Rows from block 3 of a small self-supervised image encoder, named by matrix and row number. Rows with one number within an expert belong to one neuron, the router's apart. Each number is 128 + 32 x the weight over its row's rms, rounded and kept within 0 to 255. All counts start at 0. Numbers have three digits each.
After each expert's rows are labels from the 100 images, of 14848, where the router gives the expert most weight on average: "top examples" is what is common among them. Only what is clearly more common there than usual is listed. The data: photos of plants, animals and fungi (iNaturalist). In brackets: how many of the 100.
# router: router (model.blocks.3.mlp.router.weight, 32x96, trained with AdamW), inputs 0-95
# up: expert up (model.blocks.3.mlp.up, 32x96x96), inputs 0-95
# down: expert down (model.blocks.3.mlp.down, 32x96x96, transposed), outputs 0-95

# expert 26
router.26:195161219165178158117145131150136109155112109136161089104115134100091080115125111108103145126086099130072120121126155233126135114140116181148061099131145118110139189122126154145092129161086088068102144125136120156168100109107159121145148113156115092198090109118143107134107208106135127087
up.0:094158078115156183097102125111103118123150108196095163104114102120148102127123104088187086119165162115138137098157111142156122119149123086098194054081144131112135161163159139078072143012088131100151126096129127172132144128123173177171129125132115173163146140124136118192141101179139150113
down.0:151112099099167095039145131205100140173175116102149104130141084146154189186102110119103154120144114103092135095159115083118122081095137113133112125181157162095067111141126094128099092025132098111130152110125147099106145104136124100066157166121182110165144151134105105090078115115122093161
up.1:151093065076129085169145146180123155176148133083105105143111189107141120095122121147096138202138178134162076115148182130103146086130083145097148123082132143079128115163199126146106124036137118111139177081111103119120120129158183137116090087122163143130149105135216130144087131114135106137
down.1:098072107087116117129136111175066133178092132126077141118146111117072138145121114082168130117141151131079176167092047110151145159114136110147123155115108122156153097097150105109157124129103062102068170156199182160152132118111131125094161108096131198104068146184143150118118175124156163075
top examples: phylum Chordata (95); class Aves (93); order Accipitriformes (33); family: Accipitridae (27)

# expert 16
router.16:157141063165153169107171105190119184166072168165173163118112131131086150151119209125127136140121162174101146133186133122084100111132135166156110093134097084128117105181121099098089127087113075100083083078149082112139130074120155117119157133104124180142161150149102149086098173148096172130
up.0:155105126139116084138093137155126211124112096138127108116109084115133145161064154064112185129169157116166153156104125126073128142062120126106096164145135103124105177166098121175129132143113157123142146126160146146136143089119123181173054168096143101107095094047136154078110182201111118168
down.0:107130141159088114091078171124115061128144180158089075056142169168114147148103061168094145141153121164164132132134136099122178148188097153111079154104163087119098142133147151094097168145073114217132160080130131181116137148143131133193144106125142145114084132102157154178133175143128128117
up.1:117087099175093192137107153171121134154164173187188135106164175141102109169122093133082078083122153137096125109175135165123144151191085127150180117128133183167144136145149062191096100114114129153114070144061108068126089131126089135105111110145115114156099102127106078097149099166141116113
down.1:102128179109195153113150129128096146118139117118066174076108118115144147128112129108114105087113122102143144119167118176057069148118089221143173106092138141094126077115156133130127122102086143226099117166141114113154124194101145081093148170146138086125178142081125159173097105135155138159
top examples: class Aves (100); phylum Chordata (100); order Accipitriformes (51); family: Accipitridae (41)

# expert 10
router.10:138120077162192114117122090195139090115135068172083151178099156174102157098150150120165103158103085146122126146166102116080111111052076165147113141102144080150177107110152168129176091154119115208135114120132117064131112110117124093147142142100118129072084121139093143173074153150154153109
up.3:083109112169085184108123153210130137097103190103095090082146087112077180103143117100101155102146113133151114176153097164089173120139152163161113146157096104132109158131198090146090074124111098116128146097156106150181159092162090135221122115124119088073098134136115167107131141159118106117
down.3:099165156076123135145146132113091142118164106129102129173111156100144103034115075061181130117149124157132130068166161158128114123133109151126122144159116143096164177081164122144104160169111068219126115057082064185114124148145109135129106099111182122125169130113097150103108090111128170129
up.4:121167095138168102080169153151121124143102123161189161146187155137161126133093112128125103091118116094115133121154098082151150146149162122102115138107130080158086173153120108143153109174155132175102135145146124116077143060166196176135161092052165094146125160133078104049124063124066120098
down.4:161138110142136166156128083111121114129064066181157117139120140095101125150146088105110128102114060202116134140081124136149172057136125111141134095176191106121178168139131103082142145075205168125088119098093134135108150111116177139134200122122182136124111181125139117166118141186151098166
top examples: class Aves (95); phylum Chordata (95); order Accipitriformes (34); family: Accipitridae (32)

# expert 27
router.27:131098148159143167110182167086151148121174109121136128101142112133124130172077158101056079122090070147076077109128178161118076135142097144142085105176136075158098151120159068069136115118091142128099152105104180159142138179137101119129165139154076116161199138093145159102142091117137065130
up.0:092086107146188142074125116180074118146143161114102143126046120104193163169117139112153090111077111151131127117127100115207109129119092136161073071131085068176144154133114084121166117115114115134204124139112098110117136126177155104142107120150104162142153159158099122093156103180172190120
down.0:143159157101153092110108066108137090128130114166155100122085126144137107034144092157149162161148090117183159162133143104169135131132133152116127099127170138117084116130115182105086109151074092173074159146185118090127187132142109056169183117153080149149156137176106110139103139066142070116
up.1:129153126181172147114170108098140135103144123134116092095068155113152099106103128101162106137062182099161122153130126112075094105162134154115171139101131150121128109089192082173221114145096089131145090157072131045157097143096106142168099165135159134130149163102140123115132086188116198122
down.1:190136134187084177110124167225083150115108156124131101127135160149158120111155113180133096114176138150099152094147124140106171159156142173151156084107118186191119142116162150129115206102113146175087075121165169110087192137126063092123078109106090138128110147134139115144157158123143119117
top examples: phylum Chordata (96); class Aves (95); order Charadriiformes (33)

# expert 5
router.5:096124150090022137162055154109120075211138135108148119091117091150145138204139172070194106124145146113130143147117150129164148140160125108123126148128107089114157064178166088145097120149133129118103148128121201134130126135107107133158100080144119165147129072153091169158149137150135172168
up.3:132106103123135192048143145126165117083150081141095136109111112049170145135144104151133151180072153127095118118133119112131165154129106069152145133163112153097108130090125142149067138134129135147132171091135130130122114180222084069091121174079154187169138125137100139152151141092198093105
down.3:149162126134156128149108149134107134164077170099133117072148103180134181086205120134117090059115181150133145134112059143150136211145090107104103124102166122173048130094131071114142165134163145110149113134092161139078181128169085149117129149095104081085067158112138130099111122124115115132
up.4:141165140146206092156153125138139157092115106133079180090161127136152133171122158203147157134173136111082130132116128099067122073084033058123126124171148142130124170122125113128077129155148100111121110122116152111108133120153115190177093115133136127144093068090187197119112128125141074113
down.4:094052127105140115109122150136089116164119165136130165184132182107145153098031137128114115113219127075119168090132170136127167154142124112115071112054112124173115124138118112164173151201191118163091162125121155091148073117155101130120114118126149134162092126084110096127147140162098143163
top examples: phylum Arthropoda (71); class Insecta (69)

# expert 1
router.1:152107091097175053158091073151133131122119116103120123106134121166168156110143176140136123125154085082058130145138108161130123149136175144157101063161114098088115080153082174131117092197120094100149088066066092088145105091117128153175082126159173172144174107163156138149134092156125129161
up.0:111095069128118160072131136095108118140100164134116125126196113146137127088130134180120116184133123158076118148184101082177145158106055117157136151092093121116161074110122110130089145172155107210163158134088138087121114120114162144118097159159090171078074190147141097128090174168161153105
down.0:118107165162170127146106116162124133111110153151193092130085157191126133138088135158133124118149111142066141089164126156103083077122138148142128188079150120116115168195149052115152143151135132072123127159124145107154118062195170160214141166147118093123181164115097136074137139113168109093
up.1:140135137130109144167144081062096196093163090102173165129163084139115145141179137154137100065098163112134103155130141188127138113152097151125143131075105129179200140105113075080121109157101140133160147150079110160118109097177147124148110076122127142110077201139130120175104184114137109057
down.1:119081085138098087133116087118160079135176139104099090094114074135079143050115193134146154168116064113134140102162160120089170128154139111101094105169107126105108163151161153170140095188125166097117068139093152114100080149105114118097082148224140114106139116097145108116180142106128112088
top examples: class Aves (89); order Passeriformes (72)

# expert 18
router.18:077125061106178099116156096151063096134181135144123142148129148204147144081147159118095093125163156099083191138115078111086131188186134142140106111125144099141066082152071136082161123082187120138131122091121112111168115122124143136149168097126119127091161204109143147126108177124086126137
up.3:164095186102088139080103159163128161141152172126061183169172062092150175146136116126152092118160110081105080130071123090093086085125076152142150074144114157147151140152166146147143137077121139114165122148085148151137172134044153157163157124097142133157098136142082140139101103139126170086
down.3:079123080171119153106160177104123132147115110142167186150214099113101147063121057053157135147110128132101120109147163107107116128102144126177132088079142135141132082077110152145092111155106143106128070049107079104117123160168147152116079099169166098118152082128119122110100126166087134086
up.4:140092203091076133136143134144091137134101146189075048158123125109087145128121090149096158176202093128117119176160102134120134138114124175131173124105109108115160108088186131089138151082096130138152147070102138160081130172061162146163135116135128146124127061172084105160137094147168124167
down.4:110144115144084127148078159204123160110149096123154165163137121070081112151091131131068163127102088091113114121126058123096138142150095089159107137118146195146193078068117118122129086180167105105125120103084103097104157171128098185066137113188162093105127097148171091107121112114121142099
top examples: phylum Arthropoda (77); class Insecta (72); order Lepidoptera (57)

# expert 23
router.23:109123126150134194144168138130109150170160138106126115101117173165151130158103138154091121073111066100082142099159206158167127134166118164175129083145074081120122161168134115126073110104101167102075131125105093079126124194115128176107139048140113091183124119121156138148091174114131060126
up.3:157089102127095135129186103135066156180110131174102152177154164057120109170134117161102113148161176173127069117143129092132104150137101123099166125137062077104199124132166115138123151108103182154214112168159116141165166073117128126128114086140134097092114123100141091134121096096064159140
down.3:101104091171138136116143115159152121093157088133154096181147112115129161126107073162138219153134130132112151117153050167131142133152117175132108109104125126120167103154131108112105137151131118151044100126197122134199033107131116158143142156185116154053112110147087151141148148109192101117
up.4:124146141122175178123179117103132130115138144143104079192069152080144112111161103153111087150098163126191110097084146136182142172090164097151166164079162079103146148169143135146158110063082143124129126096107090141072141094194164134102127139093131161136128168087142073072136123158125071147
down.4:103165105174096152166081172189140076131162096157145102148124125116160120124114187083150147164138146107121106117145122117134170100162158170150134139172113095129098181049152178099102126227116133160115170103162126135206113094175161104103143128103169172137144139101112132069110170144099110126
top examples: phylum Chordata (95); class Aves (86); order Charadriiformes (26)

# expert 17
router.17:108110083171172072231106124166146165143128082133079147103111182127116075127135118162149145144061129151132150121145087130105153136140100102140059103196085112122118090093145115175142173145143116147080167100142095138108083118102134131083144114152180157088084100142161067096098152140127097122
up.0:082140122114117167183176107182129100143114173152129140142069125123206153093137176102133133138092187159161181099131145060129135144099124113166099094073059130119137132140084138156147162114142116083134107072073168141142101111117086130148065103113133128074140086189147135190150157122128123135
down.0:132170164063172036152140132126115079170152146168125129071179194170114176096099161169121114173172111151120164127132165122141117129132171101072138087165089148112123096099146146148122081168143130124178119140103181103154123121115116108156120172073135132128142154083113123146107116061057113119
up.1:094152139163183166112129142153120182126148107058124098112138128109116090132100123126118086107118091124127180084108073086105157058087121136161106116147153172127168120135166135056113124187090085123137159183104069059160122167135168124110135147149165175094137148077104178163132162143182125149
down.1:131080157161199145184143131147088137123150168190138165161134122096148116151148040114135164153095115123101135125162110140086093129086150143111123102081124058137084104075110107069154104125106116174144090106136127135074089115138110083100121157119157151156181092155176136078098194130146107077
top examples: class Aves (84)

# expert 20
router.20:105102153069132121151101126188114071149121088175057120095174136056122129186135164096156198107105133143099166078155093127164103131122126134066116108110152125159122096140113150129163150098158128163046137132138086105185134124121082172124145143086118120172139127162174185133092099110166104105
up.0:178089121128146159123157125103108087138123155143146124100100172099132196109151135114133138152166127160108132112148130116173087198047144179092158097150105081128169105188097137082111135139111069157135088069099132146150126103124097102116144135171094236129123106133072179092139080122135122153
down.0:185148090127101128140117133120138111162133126060136118110164136109175150119143143051119137121132113060132144121148131164196113116145102141144105088169200112208146108124071134073130093104073121123208147094154103161096170083084144101089124149141118093137118111160110049130126166097094106133
up.1:133139128152127144118134172129091097140177104169093077104090124179137157121126048098178137109143141174128186177165140126090119131139113102127155167075122179134083104071169135143135119081139218164134154190134092123074129129122166111106159108084167109151095080135118074121107104154074119100
down.1:154167140170112078114123135119106108217096118078143103151156155138146129157096171144129139182156130151089101189165106099104066116086199121108081163124133134166089117127229087136138129065097111122125078117166106112133147131155149135136113112115190103079102111125155174121125109094083124091
top examples: order Passeriformes (55)

# expert 14
router.14:151077071127143178103111082152122085177119108080174072092149119108198171129096120112125124192129129097078164145161136138132087112164104146125106084111067126154161065165098134148088160126147060092084104147165118104157109155108135138182134147126107092119087151099111168100127188101090104138
up.0:095106135129138125141140117095168106097087163113158140128143138174137166180062128177133095131097131148128070110128136141123101121092100123067154171179109092106143187093165112089146048165117093072159121083207145098145104130101125174121125120135114146101152098175116159178124151083176118202
down.0:095121056161130167127197117064226102173171098090132142132154123121155106119113156158098218080117151110123122116156074161129107114143121144093116139141115099154140131145163183124147159184113117121073126191101127127130121163115113157198106115121144180109128135123130135113157083105169104071
up.1:116107154177126193137053147137089125085136094102157109068147129115126235144134174143191117088121078152142086120160154139089125118093160032142193156117113118172133123145126131152089108146136138112135138089158155096150131124168081098124075144152152174105130083147143137113106124128151084118
down.1:097160119106110129115106170151162043120098153105114105164200175178127107144109109153162154113123177145121132156131120126146082064201137119140135179121098161127119118156096075105129128148105157060089092059130062111109155074136112158113111144135055058109117154093122133136124103149115117091
top examples: phylum Chordata (94); class Aves (93); order Accipitriformes (30)