From a checkpoint of a small self-supervised image encoder.
Model: 6.59M parameters, norm layernorm, moe top_k, patch size [2, 2].
Data: trained on photos of plants, animals and fungi (iNaturalist), 155796 training examples, 16.1 epochs.
Rows from block 3 of a small self-supervised image encoder, named by matrix and row number. Rows with one number within an expert belong to one neuron, the router's apart. Each number is 200 + 40 x the weight over its row's rms, rounded and kept within 0 to 999. All counts start at 0. After the name is the row's rms in percent of the matrix's.
Before each expert's rows are labels from the 100 images, of 14848, where the router gives the expert most weight on average: "responds to" is what is common among them. Only what is clearly more common there than usual is listed. The data: photos of plants, animals and fungi (iNaturalist). In brackets: how many of the 100.
# router: router (model.blocks.3.mlp.router.weight, 32x96, trained with AdamW), inputs 0-95
# up: expert up (model.blocks.3.mlp.up, 32x96x96), inputs 0-95
# down: expert down (model.blocks.3.mlp.down, 32x96x96, transposed), outputs 0-95

# expert 10
responds to: class Aves (95); phylum Chordata (95); order Accipitriformes (34); family: Accipitridae (32)
router.10,088,212,190,136,243,280,182,186,192,152,284,213,152,183,209,125,255,144,228,262,164,235,258,168,236,163,228,227,190,246,168,237,168,147,223,192,198,222,248,167,185,140,179,179,106,136,246,224,181,217,168,220,140,227,262,174,178,231,250,201,259,154,233,188,184,300,209,183,190,204,186,120,203,180,178,186,195,156,223,217,217,166,188,201,130,145,192,214,156,219,257,133,231,228,233,231,176
up.0,108,217,193,198,159,172,128,135,214,206,101,232,207,212,147,180,298,196,162,240,190,215,178,171,183,185,288,157,219,237,173,228,183,163,177,208,207,226,174,175,194,247,238,197,162,204,199,186,242,267,131,179,173,225,225,216,159,172,166,250,185,206,229,258,207,159,164,287,227,255,173,209,320,187,258,198,211,109,192,253,243,186,194,173,153,238,246,199,124,223,208,159,146,167,221,211,197
down.0,115,166,197,77,200,178,200,129,223,157,198,137,196,226,228,205,239,163,231,168,158,202,203,153,201,300,215,286,231,132,193,237,187,204,193,234,215,181,228,273,207,220,241,234,222,163,264,237,185,255,262,205,177,142,267,160,173,138,178,187,219,212,199,307,264,200,156,218,181,226,217,137,219,205,198,243,201,227,279,170,213,193,128,214,194,173,190,167,185,257,192,154,212,194,192,247,185
up.1,097,176,145,185,178,164,136,201,183,219,188,200,198,215,218,142,259,194,292,198,211,129,269,234,209,215,216,222,220,234,241,158,236,181,183,190,232,284,251,235,149,115,195,216,216,201,158,188,211,204,165,203,220,258,175,201,253,144,142,182,164,306,261,139,254,184,222,138,202,155,227,148,265,185,210,212,131,245,136,207,174,211,155,202,170,155,173,215,239,194,237,252,182,214,137,246,230
down.1,097,182,250,223,254,217,208,229,172,268,288,218,196,276,208,176,222,190,122,165,152,151,174,145,217,208,236,253,228,170,204,154,190,197,169,244,197,137,257,231,207,125,157,219,242,252,264,197,187,194,173,205,219,219,183,159,203,275,228,164,176,214,190,250,173,223,208,123,172,144,175,177,203,152,211,233,237,161,163,203,190,217,143,161,157,89,142,203,184,248,245,216,202,153,276,254,174
up.2,103,238,203,188,212,263,178,231,206,221,121,204,169,189,205,211,161,172,190,162,224,172,184,211,135,219,273,164,179,197,172,162,230,237,216,297,193,237,183,210,141,224,261,250,152,289,223,210,227,197,188,167,187,148,170,126,161,196,214,172,214,244,145,176,166,231,261,134,206,155,199,170,167,200,189,180,167,160,185,272,205,273,248,199,232,176,177,240,199,191,283,258,180,242,129,314,196
down.2,105,221,283,274,202,174,192,199,157,237,212,197,180,274,202,137,192,124,249,179,174,232,197,196,136,270,191,277,188,152,171,148,161,218,173,164,181,176,257,248,227,220,209,178,172,245,177,113,218,201,197,219,179,264,177,157,140,231,183,186,252,219,134,224,211,173,277,213,200,154,230,210,171,260,236,258,199,169,242,246,204,289,203,209,275,173,177,198,217,160,133,257,181,178,154,216,186

# expert 5
responds to: phylum Arthropoda (71); class Insecta (69)
router.5,127,161,195,228,152,67,211,243,109,233,176,190,133,303,212,209,175,225,189,153,186,154,227,222,213,295,213,255,128,283,173,195,222,223,181,202,219,224,187,228,201,245,225,215,240,197,174,193,198,224,200,174,151,183,237,121,262,247,150,221,161,190,226,206,201,188,169,225,200,192,291,207,203,197,208,174,173,206,238,166,140,220,189,246,223,201,130,231,154,251,237,226,211,228,209,255,251
up.0,092,163,160,165,185,199,193,186,233,200,279,250,223,160,151,122,163,168,195,182,179,240,158,238,184,163,148,108,226,161,221,227,146,203,156,263,169,149,240,167,198,211,251,287,141,147,236,257,222,193,175,214,213,213,246,212,170,246,229,195,233,149,197,222,276,200,215,238,182,172,258,184,144,204,153,285,177,220,183,248,192,169,179,289,168,132,212,183,225,206,216,163,270,146,202,247,215
down.0,101,162,123,210,267,236,176,147,212,185,187,197,164,244,190,166,195,154,226,265,196,282,209,240,189,242,191,252,163,200,160,169,230,152,241,229,179,176,181,139,167,197,231,326,265,186,144,179,221,111,180,246,160,257,169,234,282,254,270,242,177,230,220,215,211,183,180,229,237,188,188,266,218,239,200,277,186,167,197,192,187,153,262,186,211,205,215,218,148,188,176,156,182,177,226,191,267
up.1,104,195,196,213,219,67,204,211,274,189,262,168,290,188,171,296,187,255,173,216,200,136,219,196,204,102,293,233,254,106,229,195,191,203,244,174,211,204,216,253,175,246,212,130,216,166,180,210,194,213,169,190,199,220,180,168,233,241,181,172,192,180,152,210,190,137,220,219,202,197,216,189,238,211,210,214,201,176,209,175,197,162,231,240,129,158,257,184,204,167,170,188,216,237,99,196,260
down.1,101,253,194,157,209,157,185,173,225,187,196,185,237,204,213,274,154,213,190,114,222,199,165,180,210,279,266,169,285,196,123,211,189,180,144,286,244,207,232,212,293,213,229,226,250,185,228,181,211,152,244,233,232,165,220,236,190,126,191,167,184,157,175,172,252,286,145,163,194,221,245,244,302,158,175,187,230,198,221,239,153,168,192,190,167,221,232,196,224,218,210,232,292,196,212,199,240
up.2,100,222,161,223,175,169,174,240,216,164,118,182,195,188,204,251,216,144,266,265,173,204,217,172,309,213,146,173,210,162,155,189,244,182,210,181,213,206,201,205,109,170,127,192,187,214,205,219,249,197,210,171,113,202,220,183,210,207,225,256,171,264,274,224,195,206,196,212,277,222,166,178,216,173,193,246,243,173,195,178,186,154,229,202,132,125,173,187,269,144,182,166,174,238,298,270,254
down.2,093,175,193,103,248,200,199,190,157,211,169,261,247,188,207,173,189,179,247,206,158,203,207,122,142,152,153,204,200,178,196,270,226,195,255,200,213,162,143,218,207,274,197,193,221,279,171,215,175,123,195,227,188,193,179,217,172,178,245,234,167,145,173,208,199,153,316,234,229,273,185,163,192,222,294,177,202,176,245,176,241,139,268,229,173,199,245,192,200,193,135,226,238,183,189,176,108

# expert 23
responds to: phylum Chordata (95); class Aves (86); order Charadriiformes (26)
router.23,067,176,193,198,227,208,283,220,250,213,202,176,228,253,240,212,172,197,184,166,187,256,246,228,202,238,169,212,232,154,191,132,179,123,165,142,218,163,239,298,237,248,198,207,247,187,246,259,202,144,221,133,142,190,192,241,250,207,184,197,131,177,170,166,249,167,134,204,196,171,156,138,197,195,282,184,200,261,174,214,100,215,182,153,268,195,189,192,234,212,225,153,258,182,204,116,198
up.0,117,95,163,129,152,159,189,253,203,172,263,276,257,209,197,203,246,238,193,209,146,153,228,99,134,201,191,211,255,157,179,193,177,265,138,217,172,194,236,184,211,218,206,235,210,196,193,203,226,186,228,146,214,199,208,254,153,153,226,249,202,204,174,241,228,200,202,179,204,192,189,155,114,202,191,280,141,182,245,209,275,208,272,232,227,279,166,198,184,201,149,127,220,204,252,198,213
down.0,119,162,188,292,190,238,175,230,170,227,160,246,178,178,226,256,230,196,221,165,255,212,250,178,170,215,174,166,265,236,173,173,247,212,234,169,154,306,261,154,231,124,155,140,227,167,227,165,219,258,201,189,148,170,177,213,138,258,149,259,238,270,170,140,198,197,205,176,220,224,184,234,209,172,283,193,206,152,189,216,149,225,192,171,127,243,184,140,149,187,257,192,141,183,192,215,172
up.1,086,256,211,146,189,214,169,178,147,183,205,241,190,248,90,157,221,237,158,190,220,200,195,209,245,172,225,207,229,221,175,251,192,206,214,193,165,214,210,243,220,243,210,112,229,152,194,189,167,229,215,169,214,259,211,240,167,153,167,243,232,186,217,145,259,154,165,256,163,236,178,242,156,293,213,205,208,212,136,146,218,227,238,241,83,210,269,122,168,255,167,273,168,167,161,205,207
down.1,080,219,145,204,207,174,106,224,283,166,269,282,235,246,137,192,265,199,213,195,218,253,174,224,114,159,103,165,201,191,189,227,164,207,249,147,166,239,264,215,172,219,152,241,175,189,197,224,165,148,161,245,205,256,233,223,162,205,225,168,152,211,215,237,286,203,222,200,143,215,211,180,152,241,264,143,231,193,194,199,238,164,236,259,174,125,197,251,238,199,197,199,171,199,209,230,170
up.2,092,196,179,197,235,185,104,249,180,234,287,111,206,207,186,229,194,215,166,270,200,218,147,274,207,196,186,196,249,154,205,187,233,231,195,188,297,155,197,147,261,259,167,182,254,150,140,250,208,208,171,174,139,204,208,153,215,183,248,232,141,194,157,139,273,217,263,186,224,177,213,235,202,211,183,240,161,224,215,255,163,114,163,257,137,186,182,170,230,200,256,189,194,231,170,184,187
down.2,095,176,153,179,183,251,241,195,133,168,196,231,149,221,232,211,170,227,199,124,160,206,191,164,159,214,100,225,198,234,256,262,173,261,214,291,249,132,184,230,223,231,122,235,213,244,237,193,170,185,167,196,207,179,201,208,275,198,205,216,188,200,261,217,173,205,87,210,221,163,160,131,222,222,192,249,158,138,226,298,214,171,218,248,223,213,189,276,228,212,232,135,198,198,187,210,181

# expert 18
responds to: phylum Arthropoda (77); class Insecta (72); order Lepidoptera (57)
router.18,082,136,196,116,173,262,163,185,235,160,229,119,160,207,266,209,220,193,217,225,201,225,295,223,220,141,224,239,187,159,156,196,243,236,164,144,279,213,184,138,178,148,203,276,272,208,217,214,173,179,196,220,164,217,122,143,230,128,210,142,242,194,143,273,189,212,204,192,153,191,180,179,250,183,193,194,219,210,226,250,161,198,188,198,154,241,295,176,219,224,198,175,261,195,148,198,211
up.0,118,165,133,214,218,306,185,166,156,219,138,239,246,118,224,225,217,209,292,190,289,213,258,237,177,174,195,146,179,229,183,200,201,214,282,222,223,215,206,200,215,190,220,213,188,153,77,113,238,218,200,205,228,239,206,226,139,231,205,179,156,225,221,187,205,195,253,195,177,195,193,247,169,180,178,182,206,199,186,76,220,148,257,235,188,206,191,223,129,236,184,220,169,236,166,210,210
down.0,120,206,227,177,185,219,235,163,178,189,227,279,198,143,190,207,130,226,221,204,168,143,170,186,221,182,169,244,205,185,187,222,208,185,169,183,171,208,200,263,199,239,225,202,166,143,239,261,218,149,110,202,218,192,240,195,252,151,183,157,242,269,236,172,236,117,237,170,221,214,216,266,228,235,143,274,180,212,270,190,165,140,299,202,173,249,292,202,205,151,184,259,151,175,168,242,270
up.1,120,119,204,206,190,195,188,227,159,179,162,167,184,113,182,203,247,194,234,272,186,260,249,162,253,220,180,173,214,165,193,154,281,270,197,220,280,205,181,113,161,189,134,184,173,184,240,195,118,281,166,178,165,181,186,237,217,174,197,186,199,186,219,248,231,159,223,207,230,200,253,212,181,215,219,213,147,235,190,183,261,233,234,149,108,243,263,165,212,241,220,234,231,226,99,212,194
down.1,119,212,242,257,224,172,182,172,155,255,146,299,170,201,186,135,206,186,289,123,91,204,287,213,188,190,193,247,178,210,208,180,244,238,154,179,179,245,191,225,180,229,254,198,202,262,205,182,201,160,259,121,195,177,195,208,230,222,231,233,206,186,218,182,114,214,175,211,202,218,243,145,233,155,206,93,175,194,227,230,140,230,242,162,182,178,178,203,227,130,174,256,204,210,217,157,166
up.2,100,184,143,193,244,166,140,218,167,186,149,189,169,155,230,283,221,183,204,244,193,208,169,188,199,115,219,156,273,179,153,191,328,209,186,183,180,149,200,207,184,179,176,214,214,153,187,206,215,248,97,200,121,173,215,178,251,161,236,232,213,243,185,232,186,210,203,166,213,127,206,225,233,321,252,279,159,187,187,208,202,173,196,177,177,258,257,172,227,222,223,208,239,178,225,228,261
down.2,099,171,261,283,234,223,248,121,141,169,234,251,202,205,195,168,187,231,186,147,227,151,236,188,153,206,223,138,152,137,236,149,240,185,184,195,172,222,196,213,223,209,240,248,241,236,240,209,218,227,242,190,198,180,186,142,149,200,192,178,243,240,256,151,159,259,180,173,234,128,233,186,157,167,98,177,190,259,229,157,143,218,298,219,206,224,150,255,238,178,234,135,217,215,225,147,185